A small image VAE, trained from scratch: encoder moe top_k, encoder width 160.
Rows from expert 33 of block 5 of the encoder, named by matrix and row number. Rows with one number belong to one neuron. Each number is 500 + 50 x the weight over its row's rms, rounded and kept within 0 to 999. All counts start at 0. Numbers have three digits each. After the name is the row's rms in percent of the matrix's.
# up: expert up (encoder.blocks.5.mlp.up, 64x32x160), inputs 0-159
# down: expert down (encoder.blocks.5.mlp.down, 64x160x32, transposed), outputs 0-159
up.0 082:485478470494481529434536494472542467433544497517468485543525527451643511467477543473499431439451467520466544461462577443455578470479501480524549464479479452483467478495454549533486505499498466453457463523576452504480449403438600608529510557450500488511475457453467454479502427536613530554390484452591502453628563458463483460444687396481485533544503495523424503514501505522517422518394440509427549394403475464549588470489426522554460528478472511540493488592487511496567452494472537
down.0 099:540506486462551513498543576474603504494567582552522439437560559530573504527474570496485429504500531595481497495560492497452463489593585492503533514500493489559509468536460604483575550514500448552502516511485549401433445432496594651412431546468452494501522533434540504514471478548366545579427483506406411514436450427481460534519516429526429520496552525503496563400607485499450395513513449524524417517566515511522565522454474484398503531498494507455501489543497475573430527497535560
up.1 093:489471431495534493458525492484553407438413601503462491505479498422453478567492582401406594513523481478496480455535514484483458501595513411507466444478445508573567507448426499491567562448463552502538512438477578459482478442538479549627454517636491604478477523577458516528447474499348466560483509533556466540498476462529581452577482487426471458509398486491470504518580587487499474472567503504554491481527455511462511501576551487425490506514512482477552512358499545446494393469492492
down.1 100:452569486533488479548444523487551467399467504477492475563498476646399445510468577546414612528559496480506499594577460493526487443518475522440401442507481467495599477468494489502439465500517555496509501479473462487557537485512502435517501437607559548494527480500515508497488537452401541428508646460456551486495410536484494579424502519423541488592496505488590418484540634403516597485527513507519487497515461412512541498592550533439526592501495491463481493413556478416486519484500534
up.2 110:511530561468470464516510500519386579548640394549545518520516539503543472502506448645624520486515546466525506506515485515537486437374486562510567577518498485420460574465607474511439444521509456490545491535493389564572516512493451495417530450441515433467487494493545539525559517456581507459572439477469562459473532585452500564442439432590482522404537509530535452401421527620491539498481533511489523487471533471541490500436499455440552490487484506575526509581531441523566556520523495
down.2 121:524470515477526483429510453539394554587600491564511495443462486371601476503534394540619428458457504485497526376454527509519492536391510487562570581498484518479438533502536482521524490493480449483524477510503483528488488471472461532508522480409486454501458497515447489500507485501630457524545379533544489490535577515519548487528440444594412500408490473538445511496422419607501415502520515476484515511440579529491478477365464527486486414497496512567523501620427512490573477505482421
up.3 091:503522527557508502578494502504384642593528529515412449486493475583535434459461480494524546466567571609444481517530452523576450555336473531535505558532475539549493553524513489476506422509530553566589523443480510523614550490498529437446479526526532505543581520541505479456506473459534523544528473491464535454450403582552443570386483582531508510496403513468543433481499481570442464554591529495531400570575495536483496522462492463436543549521453528474492466541543512512536624520510462
down.3 088:536530497582472514597422523492400597578474516526445449506429436506497478451510444484532418399509484598481510522515484529591562595307443503527481505501476511516431509549485460512494452493479547553548484442540469549557538543485486372455479546490535520540472496527468473423550468452624470464506434537579526480506445536537458518414526597503437498518451487463535427567492409491456474520495454486501495476524501539383497484403474569544499491501491520518463497561507534465540622519425432
up.4 086:440511466486450447446510440496658438483448426490535596460503471530530485482540556502499446550493503586555501509506451533469558431551601489472569473437547596493498423592531451544402528497475481520498461590410561507461476556571532500503562441444462485560511410413474499570484453498474552440455481482526471570574561505499512466485585457419504531593600449492535506590449499470579534467501412431429562414446495490494454443512414530519455509576565440496489549456476518513507458545467497
down.4 083:369407550494432521484543470422570490596445444465489544562537470514526551495510481420478501574458512511494488522412499492439483473586521500520568509501556523500538494514495510478417546527514440486463519538452567467435346643492558555483482515454411471491537501505511507539471434537519489549436443518421437513577583455474452446528523525390540563497531524458407580501462439487495512522492626500489448546437480535507436523596476428576496500479500506393493480484576481572484390486482542
up.5 100:430496517449445484412497498469567437524492344473592644478500463543499497546598434549588537566473503507455482473466522483431502458584574492472559469492555568522485509535538399479381514501494476466481520582392505506470458582471473534494535440443450466546496499503460430564476513509505453413503431462540505486518580536463569409568509467511484448505633490520484477586459559565526544542498489477460638449435551527488437521533445486490485393492477519498525465402528510509502469491484495
down.5 098:420470572540475519397382445462589513521466462512434542502500398571573394532568430506480491582437447555464540511514480440462559471540522472554557501494480518526437486557517478539387494487470422454488458557424442570493424648477510538573584481443447479538509460457442470502454526528507510500480467525512435482620429553491492482490582493428486539504501473484508479573548511449535593494554580456482565436510557465565533465539397523437472499479501489435433497483590552511481462484431466
up.6 130:497467463494572517447549477481508451420476640558476482544491544387544496567499562398406495456443447473511518463493566447454513499526449450567479420478425455522521522420423529508628539481479486475507491450564515475428458369482447579576433596616454545484489506588461498492494518519465485631443450483562467505535460445491557486571505456467449503490407504521395525503587554531448400494460482522513504382506471525497594494461545504509486506482501501495498516493486542427526457474518530
down.6 140:495558464493559492501574541530518507400521581549514452441561559558459452546467605495436537521543556504511488492602482488522433442526509514479455456499444462519577497461464530480616512514499511519543519479495496430507539363503477537468416510622499552476496509548541508542484523471312537585490543472469507497422370491511517569476478457487471513518476526535533470417594644528452449498519435533557443450608470484495573523516562504362540539492498511480511510436463483436481509493531541
up.7 118:533546524481466435583460490559470569518532461462499447484531480581463506422435518573562478502568543495533518545565437559560502464460540555447443567484545555466493465566565547543461467509518536534505464490520459531578598569550567409407557447433568425516522459411568522518466461464524551475559584508418513507423496485530429590426453524512546542508515484470622518444450412396555578471543522471510422616508484427554467454505465503512492614539527456469494518580508434545453512550486489
down.7 096:529452461452434507476554461535454467554491444470534580517451541346479637433507482514565464465496498429533458430385530528495536535497501468488549512482541540476451507488516465473502536496510532493468537490579533547507470557522509487576539488431485462495480512494504518473555495535669463458499475488551525528540642463546508410549468467582559469442530493523445548510362375572552464497457502495431528515386491564526438511493499499643462428536514489570552517568452527578524463526532483
up.8 075:508518548555442496596499475530505562511464490473481460465513481557450485445466531530450474454527497539601520567527441508535536493447501499430440533417563484517515416551499535567473508505470520552488444490529528498511534546567577369477466479490500536543553453433518535472502544447476570472513552522426512586477460543523400603380494566441527611591521439468555475518472396381520566425519473435514413540504453476472536418456457518511452617570603422482453592551457513500508560550508490
down.8 076:520433485496487517521578517503472470581456444476550578522466559366460639485521458470554460506455502445544458513376551535460477543504452524487557504511548486471490502445509445459510538531527494529497545497543605493445459562509469471499444529448459505466502549585562530517563490529599461487486396530497537525482643490464502436555417532482553482465528529514401548551375402543472451502425502532492475548392468599440429538497564461654517424504518507507522511524495475568547486499564493
up.9 073:508518470526565425543489460510547515443433640512410419495504517480465454460421590423372519508533488536573527558543440519547505521478458465571413508442479481485539484487514561556611498466465530553517455421478543508499524457562480412520527495610531512508544459480497548495454514472440554542537584491494450547480441467534492567482409569436508567578418455449506524499527512395522548417546520473518417532556420453477496430479554520499486673540563431495452562466453490464478497525509520
down.9 072:463512418470537448562578542505496435516444507505531525524515533467362575485479525476456578473527539395554425536459500555549408516502402542513480436516469492462603511409515407430554527513526546544535575450471555468499541459531424455490488450593533526448513544582558539519560453447537495431494549514507559529494571430504554478525407506503576461568487541499477482497416540522482485502458491551487457562438419538455446555589679517598545460524512504518513526468437455419520502507550534
up.10 089:470509507529414534587488517471375613574483465447468462458497422613434520434479446513557535466555519557426485523455511494537493539371484538468444562524540554569489549559486544470401442521550601486470525422552471538610534581476592392446495516486545493576544500502495426417530513451576496487494520446436547455481422568550406535382570598502543482540472506465520472531493434486482507578550528463492460573514506486486515518500441486523502499514463543489505425517525528545512598511480486
down.10 088:514470506538453548546429512464498551592427545496475480473440441476538528484567415480534382442427408610480538549446548491475593575430473485550501540504529509559398513542490498535451506501481501493483461450560502589487458634462492461519523575434465491535487498506467455460550545509619504473472418552541459485542398524537466477498539592492462528497467482457468526587522347443498486515488517482496531464570550530473498471414403531604469459481499525476471493565568556568477564507394428
up.11 136:502536496525406512597466513527421613602530395516496491503526504619512476466543484612592506523532558594514467544529454582556473475400599569445570575503514548540505478588543475491415485545506500559547510513509505534579552607552557460406497474389526487521515481464559519537526451472488569451482482559426545515491510606541416558388555523503535565489526504480599480486454459513508484520546490471494433532538569519501495501450432505444532516546508494527516512552546476514535556563480410
down.11 118:487467522513416509528491475460404584603481424445524513577472444456564551435517418499602453473459488527484519470410521537470557514414547508466470568503560533478439508576506489513464471506522514497487484480542496551492491601492508415460496529370486449517521480458467491503485475494624466500515369543490509486466617515484455442486528573494489514457507496426452531587392337491506460513462528487471496527431537539458424491378392467624482476492490505480518465555529484548555498500440437
up.12 080:531530499492425510550482510542576489450487499483509450515517493506455541485465551525433452490493473468597518520527472519519534451578534512421441522451552472486540388525486580559489569517471484516441450527560498457466532519564621471496506472459523522476458464374548550512499507475435586453472601582430485595494505455533430580449549471443524589563568473475579564443512415339560550420506463476506449534513473428559552441528447549500453594547589434492470587572454469518453441542495487
down.12 076:554450491459489515489612503522507385489496431430588577539478594420470651470463542513518494517517525411544468472395535545445489482599552508423519526504595483441534485478510503472528538518531505495465534539549608461450484492526524508504456491450489502448510518477567553542509485549515474464505509501463535536459653474454514415597450486538587473475593520535429594511396463531525474482414490535471501550422461547480413525506535434614506474508517492547567508500475448583525453485599531
up.13 100:508458500461581490390490503463623393392525516545509528534513547418572494538526495463438429491416432441538523487509513448424555519571431433548492431474468453431493492427511507511570540462462410477456492551474478459368413400462457618515527516532456458472465508487460514478494556559524461480480479442569444511546563401415534468594491423545454500480575506498427525508551576527468497462423509543498625452444452485519506497496576474531483512461518496551446533516465500497475503467543601
down.13 100:535518472448587463394521525543593458452546548588486524419600536526505467534516536501438491500492553489502497418570450506506418491578545509532541420512414490471516495486518466487644506523474428527539514554426507435456546331474478642497509476557468485478478527478507498518433494498387515544484565501501441489494427416475539475543484396558465512475519518532542480449580663555443465501515458523507523483607489536543532521522548509399531485476488516503473508491412487420436493488543499
up.14 109:494448511478543503366483494459595430446524475533477593497519517447564491530551485454476537509463458445474488457498511449435491549572443468582532426508461498450474521459505464485529496485477427465504511551474448478448419424448453671584563521540463476485452537517441485470468481572551414514486483455580497474542576425432559402597547444590493441410502493529416489490537620620476487509447521519500654470453498531517462511600552461503488443463479527526501486461503537495472460475509550
down.14 103:512512530486549478408425496535580509419558491573416477449593462577540369544499507496445527528511480476469540492615425462512426487564482474559507443511416487477519466481506508537496481500480420512526459557419427448490489397465504638495544473534463484509464511450485482492421486556390501545477584505452478480517426482458505542483541416553487512440485489520583429433618642510487545493531501493549535497533504426577557477569533513343512536474487501467435497471496510437421504487529515
up.15 109:482499504468562448394513476457641384465533455535519541516524534486628465472505523492490408524463495572492514510476480492473590461514548483570580486466510527426447480536548468517461479481492436488502483562405527495434446448491537560471578451455491423519519434404467483526492435524573510436479472409626439478622608494440531441500553419536466512597624487494467479558445549542533525496431463508401613448428476495495462486474476492520484551518490484552477511553505481498550503521502577
down.15 110:466457498447557470427519498460647450594530550595453491433561511491582467522509491422442434518478540588471493444514446509515471518566553499624629475519438533503479508559517502482545534505467381533544515540374568443443427491487546665476547488450421464500505525457489494509457371545480513565409461540501375505580518385516518434547517400515441519510523510492485543442547509559466443513540533504480485538535493556519492517536520496457510488492491509455464501532456496504453457495496524
up.16 080:539517505453573436455516456516474516444588583597475456599544603407613437510485562496498483458471503497549549510543493516515514424452462499587568508469415454432501536431541534563606488482463440515568441480531415538506482362492444591475528539521511469452481468489529538540509421507513525585502469514542482462513529467473537547500497390533465571420406484492470523396496549573495465444433496530508477422478483455573531442461547475432515625486514457562485561571501452447542446535525516
down.16 091:525543467409574440466610505557463500492632524544543473448540553429520474513432556518548525496562593449510461399555469506536406461500503507505538494494462510463567521452517530458589514491511489520539543516438482399523527327523489573409473463515522481473482518509529512538483407491441497549515486475506510511410582432499547538517419371573460478448499516549513509377468553617477415505502452524501449536457473503514510532490578501410519501526492492556550509516378443469526457517573548
up.17 109:525503470444456485579450504532457576493528501473443413495512471574527496420478510541571524499527543543458495534522512526541512443487552518506462614501503577542511490561515602490446500522545550492448509419538432554579555534495613472457599485419561405532538453406542454507474426488563549535486551510431491457472503481547436588419560517536562528482418515438549557419469400413561511541550526474485433606495484387622537503558423499498472593517473509492519471567543485583469486537500487
down.17 096:581507439421423520541519457493492485497497513439497475493460515449503615412467537457539451407529477550477482491408544521487575501491536471534500553482530558508420530557493567485493511472509578450442515444595497575529460518505576498522584536408528442509481440406475480456538443525609513484469504505536463497499496434581482444541603508596554498450453484482470605449463349502578442518443480492402509491509489488570456509521416545624454482527480504597563491527453522633461494532465494
up.18 107:531473467446576496427542464493485473407539605577477494578517564373565502545493578438467502454458465468528517454523542470464514457526457470577506440485408453464517545428473553516637524485484455477534485465572435497462471365477438621537471584573458493458465502537495518492486465531493480644466434475547470479497494416469552505578505404514452512414394512518424540421565556572472404480454502538524528392476476493557568488498558482482507517466497501527507521503484511463497434487519557
down.18 119:527554457441551465458563522564481529410594550559516465432576551523487453523464590514508532495541572482524482439614469509518416441511521506491487470502433488493561506455491528483620506504493493521553521502484441439517534324506473588442454504573508504468486508511521508543458482495358524589494543456475504498399408445506528561493478399533466506445472516551545489387568631577458431494521442525542461466588483470544551517518545529363533523501497506508538513458430477446468480499537541
up.19 085:528517523439473493474550523503598382428577474501586505529504549419523573509462513525473357463451462442549541477466553451460593437561505488462511482460563430422486467464510550547483543504476450432400459583527475440402474467510578525451501475429495480465454466391507524498572526489520547414470530494538475536534557447461500519520519389484447537588683493537501559466492459474544530447426447505436544439455480440530557464462470541547462512493547467553484544590464455523507440510502555
down.19 096:564450497442573501415610493537578386513560533519548524426492615389569567539481542501478417572484532506516496432469518500479510484612594499507614534503534484477463509507506540501614558499494422483479505550470629442410465462504524628521474482451459495462463522495529538548500479552445496535498486498514430525518540443480542419622404413546474477480579496558437606458489532588502439474498469515487490506527509562501474504463545448494507460494518486544538519537452459560479430482569551
up.20 106:488497525578436538616492493503473642578423537515449487485501452582462483480509509482447489433510519593553486537518465512539494555409478509467427495480521504592519462538464480509513512532497519575538496469523545504523531552539539375481423538519470571559589510528509498451490556472476559527470489538420515567467413549561412579388512595431517603588467494474538449569510410440458466511563472462535401514555484556463560483447461529509494549560548489421435534554481562488519635522494454
down.20 088:529460527569467553567529546477415585572384476462502542542474527450476583482527452433510446507452476523535476530405535524493530550418437526450492471501549475509450497485467446470540507545504541547530534481572545505477518537494460373476399594519466540505525538578531510477540541487573442528492376543531560505421511550450447450483502630426517535498488535468433490619449390493408463514421445526526474467488460611386472532459491443631521462482506531469495499509532511545559567492480448
up.21 090:441436499513547510410480459457427483457464529479465517482473477461481442559551470453509629515489464435450487470489561443446446540506446429565481486487452532579518578460457501484503503460488549457495514421486481543508437463469378533609505537608489547529488518627426442490465556511483404570545462454548504481504470523472581428591470556511505425396320470511391488520519601546489503527502537481543580480471491505477480505562548433458474434495479514503555467387521573463511471467510501
down.21 092:453562511539518502527420512486483562415508565546445417469513434614471368544521490532450583483501454481474522555565487442527469479459419500529413502494434473558558513451491529511450472505498528473494488464494397540550526471474467478525518484596557523520519470508477454484495596447439540499518591490471511470535351569522501629422563518453482537547421500495550428466607605423507568513550539489526526470571529395543600496533489547364506550487478516490446491476525530416487554502469491
up.22 123:459518497522431524589472506528394564558474436428538454440481442603401510501517474580583536548559537517506480528495512545533462484469577529417463574481569565593528497575503520507412500499500580507476501448527537526580558654578518375459474450450534530542511483519521510527514525431434519452554521516394533543437429589550457537469465600453541498498503466493582517516468430422542541499591525422530412573550562473471470477450444491476481465559538463482559496455501496526485498534468438
down.22 122:462460496540420527569444488450446515537406449436514519573409456462474552473561424528561497498439418475500510576393564494456578512457478506483452566500549509516453510493505471515391499500516535463442486430572501618490476671500475384570531496421512487503509479522478497499567567478622498421521451519502519501548542569503486478498483609447548491503474493450445521603400383417546543502499555487478516488441534473491462487457439474629476461496508503493495492500587508533543496497442457
up.23 101:490466454488595483414513481478596361408449616519444472507483526402518472548467556384386514508487459470479501463512523458476502538552458415563490411475436479510513521432439510498582525437469516486506505455458576450437447394493469591598478519633503560483466506552436502492473484523443445532486516473611433506555476439487579428609477478484451438517445488495427513525582610516471482482507506516518537464505433509445483500529586485462483508484498488512503501415495530451501444456507560
down.23 106:476557463517564474501452526506593439410501556550454457491504498613443406534489563532383539538544496502488493567615429493562468483536500528501466433520419466504564482473500483481511480503497494516532516495454499465526528438504500533527523423610533542480499486508521512499498520473364550451495652468502493484549370500492515548454485464486506483570493519501600426461584688459490569489561495527518483489579468446513564517561580535383539572492487503496462506442510488392451519480506562
up.24 077:554518467509477509505491491523581450417492551511474428548522543457509524484463592489407424489483463496604528528536460529517544450566553486451491501451507458466549391519464579565555562500456465544481438525565540441446492459563608532511495490470505531456457453391538574524493458510416587501458574589481471588540518443517440554466567437443496601533547480462555556436539453386547484410483461500511428474516464442534554438475475547494466617537585432524489600550464475477477400533501494
down.24 083:552480462453496479530607521516519393471516437450581532559512605467461606475443594530508504516556561440535464492468495575486471461576587522409504521509560498426569472487504510467569526506537510526491533518518609419468511449538537520437441459459504491441529522472572559554493431538445490466502540487431534529421655439440509449558413458536574459476584525515489568463412523518520444481441475538495442590454457524471421532493583440551525513510513479522561500467479414535503461485612579
up.25 125:531533528543460502631468522536448631582508498483450431486522464600486509425438499528520480486572552555516507535540440557580495538393500564463445551530537522511489475550528518512477453532528514566539488481527484513593588555536584392384489492459553479520552508454557519464491469475522566480527560524412539507433444518552402592390494570491538549551498512484617481486476398439498516508558501490525388613557500493502498486474462517516524574535507488446455497598504464540473594533489459
down.25 112:558452490526459540536536484504430539594460489455501517522464516399495650425493469459526403434486484497533476463380531535516560603433477471488500510483559529489420506537489488492530510491493545523485512484593551526506500532513497429510480563475498490524490526512498506437556499518684440484518449521566528526492563465531456405522499577564516511476513481488450536550420319535491451497435483485471507503466482600434431497443481489685454452531526493550536515575469536583516530537477448
up.26 103:510524427492518497514514471534494434451463553496486445515491548442459470550483601495463566558551522502538474507542491548533438448578609460467536501463468529558575480504449518517525559447454564534536491443510607474518519508595513523576459466541513597465452476539521570578500446471304540524502529598512488561511459542566538494549483483420499501457443471483550515447534543488537488439595518465548411482574525491474491469519524502384488518547538436516600550381534513469485338540469426
down.26 127:440534476532443481587468510475476465428471434429557494635446487600418469491481554591520610543552497450513486621533494512496529433500515528385422524505526489472610481468498489498386474496540555487477507460507488526549519567529507393477509415497556526481524481517525533525522490471445536403547582438424571506466556560452499572434446528392581453529505502462558471511424556408566581485532531501513458536436489399503484496539543493488514564508508482467517492415583444460532479476525578
up.27 094:455424509482518530389479471452454471448499489508477568501493490459524468568583461473544607500454457425471486464482568437426476524534453447563508461495450522533516574461466487480506521481485499439468516472496435528484417448453386599604524533554470508509465522587433436492461540537526403563501427459550517473521546481443577418596517511556498435358382493517382487501523601589480474526467539488522630451447508501515501511565525447482474415472480532523552473413519574464516457468509514
down.27 091:475555520520514499494415506510500563393541535561442443458554444605519347558509504531486583486505463484458539527605481428509456455487457483538452496495424477539558503453489537529470473504493483472500464495478382516535521428463489545506522496564527506519498481483474450498459565481411537547501563490450495467513383557498506630436570472476471533474430494514565430444618628448503548517554526486542532488556528384578604480541479526327503546471473518478436485468533527428464522499498506
up.28 117:512530537525427474619459493535444606565506446478502472464504484593461483432486468603524476496532530522525499578504443533559518512417510543431467574482548521525462465538558488513415468525519524533482491477526493552559553604535556361437534453425550463535553478449549512477550564461546563417557570506422535517487466563532415585383463567515558563550535481490597463499421392418526586496525508453489422587518511480521495478445471514526491547542526464492454525598499486546498602540504472
down.28 101:514445503490488519488541478481457517616459520473540531498478503360512620460520417458539430474455473487520477454346549514490536572471470504505504510501548522496423541514518479481521521504504513488473522478552565546474497556501472435554510549445475482510492520526490502476540528504664461490517409531556504510516595473523499403567482561528509519486495499497412558565408323525490462508431492498464531515450499608470434509445458475682475410513508505527533510590443517593523504521488415
up.29 093:457486419459496539482505477507410436462488534472517472533478538455497493565533550479541582560512506521439480471488604513472466427552601460483555503495473555605573535510433544478485570472483560468494519443538544506537476516523498566544475530489515578490450473587478480578504410494382509569468440551532498498532481546548576452594568480421495460423388505511471576472528556528551425534536495485504466401518563479499533519502463507432476428506467516533632468365534531474523321501452438
down.29 103:446572498514472492561469498485467536377508512442516444573484477635505399502477579561519596533531509545477514578588508502487545384494589511442398570488512507541563496541483570513429460484513554459474485460516429547544506542520524453466507472490563513505535418459487498552472523457367573511526543436430503486441417583517498595452548530421514502517448490475544503483543560415568534496565512485504463452545541375544542487489432507388501592503495488478532482390583475486508472491461550
up.30 061:506503495509492534536523523481361594562526526522448508541497505510507515501494452452518596475529531539384465439463546491521424580401446534550534476586450530548497591463478495434518437547558551501535558468536463491589507468437499551490485591526515514507509592613492428436525469515534494585462463490507566423469423542554505493482555519536508458433413552519465475471558543651429416617537521531513469503555534557512541572546522501461549438480401591489520390477563521494509513491468451
down.30 073:522558555574529521523434494504425595465532590497444410463500436610524415497469516497473467474526495598468551497613469481576515531397484488515429511488491498560476504564471556550525449476465536496518443512520414501563557454481499449438478553586562533557477467477450461447472551468477501542554530483545490465451321550538456574435568566495421533535455462489569455495645528471485529500519474461549510442630525471451549453445444535416484571494494508495486493510512535461468559513410452
up.31 101:456451481463555454352462452464543399422500455501488560477501493451531436535564475482520572544483464427474490482504525464440501510548496429558525470470453541499484545481517478499472501442475496464505503485432466533467429460474413590593579478553501478501461490537428468520460505535520392502541466423601468485560580474434592397609491475556490423411438462496425491531483636560528549488481544497498651475417488482498420494561551423460476449489487490546544495401526532475508454467528550
down.31 089:444539500485542462444381491508575499441544520595447469469537417592515340546540466545464588498483485475457513508581460459505441466525472502576493473511405510521563504473532496501435480501486450482508496513409399515514512453469492568545587421530519475516503467458466454501448515478435546472488585490460457468587425515498537581458550427508474523521462507511558428453571643450528569517576552497491554519524526401596583503563494551344512541486469519486429496490498523404482514494501502