Weights of a small image VAE: 48-pixel images, encoder arch vit.
Rows from block 0 of the decoder of a small image VAE, named by matrix and row number. Rows with one number belong to one channel. Each number is 500 + 40 x the weight over its row's rms, rounded and kept within 0 to 999. All counts start at 0. Numbers have three digits each.
After each channel's rows are labels from the 100 images, of 14848, where the channel reaches its highest value: "colour at peak" is the nearest of a few named colours to the mean colour under the peak. Only what is clearly more common there than usual is listed. The data: crops of objects in photos (Visual Genome).
# convs0: first 3x3 conv (decoder.mid.0.convs.0.weight, 96x96x3x3, each kernel summed), inputs 0-95
# convs1: second 3x3 conv (decoder.mid.0.convs.1.weight, 96x96x3x3, transposed, each kernel summed), outputs 0-95

convs0.95:505484494454598507521454519446497507600432508557495634525468497447488473515482531545408508524535479526593513456550467509494473521455500500454438468490495542453565526487455517459551530511504519497537510485472511454521554441460475478504506525497548565488498498458530468478496484591522459535
convs1.95:533459482513521493524500472489502515509506544505436489501487512481486497474515519511323504625497553517479506536533574507567494520500444499502475466497527545469492519469485521486581514499493486494522523407476491529445433420493472448489509480483502526451510493399491505473559468530503521594
colour at peak: black

convs0.47:530497456518392499481481480505545488385544507479447384465571490565528499533545511509509531469461567502441498530503507521472510477518469555540485539495502499522477459479433524493405493485502488536508505530575508507455385500519511516474501473512471428441486509469500533543522443435511534480
convs1.47:516469512513503502492478520551506481499500427491497503540520500518520507553463490519589499462499489455549484410490403495451479478519571508508476525525466457591561459484480500524388492516508506529459459343520541477536492554494511547491491504549500458514474504549454487531506562453504426460
colour at peak: black

convs0.48:535487538529470510460465546519468498514507557526517550500534479532518488545497506514455519574565493458565485501506414503498449453480411518470474486574432511515514466425454409512524495507526521543556488495588507440459508501508563433499450498553526489507514507396533453527573493533515448456
convs1.48:571466506567464505475484529473468519493556486490513499560517501525519551568542473527443510431517513453551479541517599497517471460515439500507488555580472490510582436405440492518520491519524511543546509385523513484456596504494521491462462475551498509455540507437517462548532528517496481500
colour at peak: black

convs0.10:528458589459533489454557567477494510573449506516594597505502511564491509535481433474519481525535478476591454478449473482506465460468461549480548459502451459475532502484504432565549480536520589529505494502586465464462517530528545459485526549549488555501484532507498477484514461528503472458
convs1.10:558539501540508503475489531457491487482437517484526509480518479525507562545515457510504499410515546481541465526486503482546459470521480506510479546491451470402518454482461438516580479504525527534530482362524529495397502541500401488474470509554506511426515520565438492534479425461510539521
colour at peak: black

convs0.36:495490549476560481487497526422454499606473537528593658511473477501494521517487461522484466525554487465620513517536546488490488488439485502447466487453472495452549525491518470496586506526489551504490517533517440462495524515494501505537509557517538572527519515510468467484487482567515526450
convs1.36:501486504557491501504484500425480505503511473489516499482509476516492541490507488496327495474520529510482495582484480479558506502506390500499512540478497507358538515457520508518609506499496505492527545462491470529443442493498440493501513501490506515406504497485509496512499427542493606522
colour at peak: black

convs0.41:484543466403576508511557515511478506589438454549488615467466519416483427501462554531518535508509495513565518383541458539468465531529537494523474452524516515453481481501462519451589511495520503520466471548477524493538530450472458505504492503517528516551478493508510482442496513565538478542
convs1.41:498462485530529492520581486543521521500469495523456493448480532475488479470495522507403504569481575498488507533490602528530471513517485503537540459529531543438441509489470539491627525501501497519499489404481497503455428456508437479475496452514482492478450516413488498455545459526508604563
colour at peak: black

convs0.31:485531461449518538532584534500556478578471565554517613474480510497468467528473536495551519466506512531578526469531508500503427557450479540515512524467489468486431523472552509457553475488535535481501486514503531586475530412488506479496518429514518568550447463505483506441516426564526482548
convs1.31:553435485518480499527595491512531491504450525503450505478483523478490498490492528507486524450493579521486500581520489500526470526493415504528448462501503511489331516505542526506504493491507482509513449339487535561511517445496499461484495420483509502484491485461463516463502450511513511592
colour at peak: black

convs0.70:508459476560421540492538459540522482421545433488431404501518518551488487487514550463536498474479505511409516492491509482521511532508506540532564527448531474569492512483444562530440490476514454497484506511539498528460389494533553553538511432479470406462482476509497536519518466409484523484
convs1.70:471557477440477506513547491493521474512504574505514506507489498494510493499447515485641514485484479526489499483494305486453505515515435499500482474501511478558419522512493540490486496481490505491500483357506508516515513501497567560518511501468500478575517478517516513489472525478508414459
colour at peak: black

convs0.85:559507469448544532472483532487467485534537475556437561446485486399476387479461568517457592494517505500539535478504508527480454511507530493545487449584474530464434433510474568424496529474520459534485475468526502457522498477480507504495455417553527521532466509449534452497493524578518486490
convs1.85:499444488518554501505545493510499525503509571526468491414488510473470474464482517506402502508494556498486524591568520534600451506499467503519526487451523537484459495445538542496564527502495484531473497439501458514414434467499582477477489439541484484427476516402442495485571466507504561542
colour at peak: white

convs0.11:492458572434494507518536519430434454599469508509549631486489488534492539539443489523505460475554511499597526493489501462525510513466502517443454482404476521455468540428560545477555471553493511487519560460464457501501517495497535504553524479470531507550546450475503492501511458544516440509
convs1.11:541469507493478495528524492407442488525510512474465502411519472523507549502488491498432488462512621533486526519521564474519513520506429506508466538474503474423416518433509535515545483495483475506529554468477467563424517486484488519511522448446543483414530458435485509521426428524487585535
colour at peak: white

convs0.61:488475471483415515464416459484495492402492468447442343497566509504525512515512534524440530494497512515391514491442498506468519499517520494504490471550501516461486452482457520518456514474512464534503480474575483442521425531492482474514503501468416488417499508484527527545451496432517460501
convs1.61:500577528506422489479465526484479516520543475500532490437514474502490499498623479517424538434498512492487498501549484509560477494468519497464500528463468503459622482515564509504510502499496495468454489551515449490472410493487494443490514519532490502408492508441511465534543461565501610595
colour at peak: white

convs0.44:509499425479479516483478484515612506444507451549434464458496517467485397454503561506441548516445539509477522508510469569456501510541500522575547490574536535519437512540441548458506531490497509509520504448534474491517400447475456497445507478525435516486448559438486510431485465493498519486
convs1.44:501436460507456495509497493637524529480482485542440481537503522461460458462556521494547498413469454492507519516488384547432495508492495500513597485502529555504462508549484509449463525484497502533467509539488465450493494500514540472486502548535463453570457549485485481426556495497503434404
colour at peak: white

convs0.14:465486525569478493469431475471455510454534562481520502457502474558463516538515496522407444533537504486539550524530516488522502493474552515404502493373489511527519492503512515485515475499495489524519538412533481499433489591499626551579498536493476451463510485448487501526505463471524519432
convs1.14:462466503483452511513462504449452495518566491477529486454528469550499569523535465492442482469514523506499505549543463465498528493472492511470464569502500436445559498447524529556439494504474509488498594406485472546518535560505562567524524531482531522427534481533606494542398502513471443443
colour at peak: black

convs0.25:476468448546397507469419453518496480410559459446437390491544496523479515524502534518455487458497504499413530476499496517501549514525510505486466531485524496523510486470425531489405481472508464526498490463549482485503372498477490513532516498442444474415513490449477521502473471430521500492
convs1.25:467518528506510498496415482528487512518521483487509496565502511504515505511481491500575481516494427484497515451493439505417553515498529505494480517517521469617580500526474514534455504523486504483483517684471480451547516535496534556519527533493496510546523497571542523515490556462496435395
colour at peak: white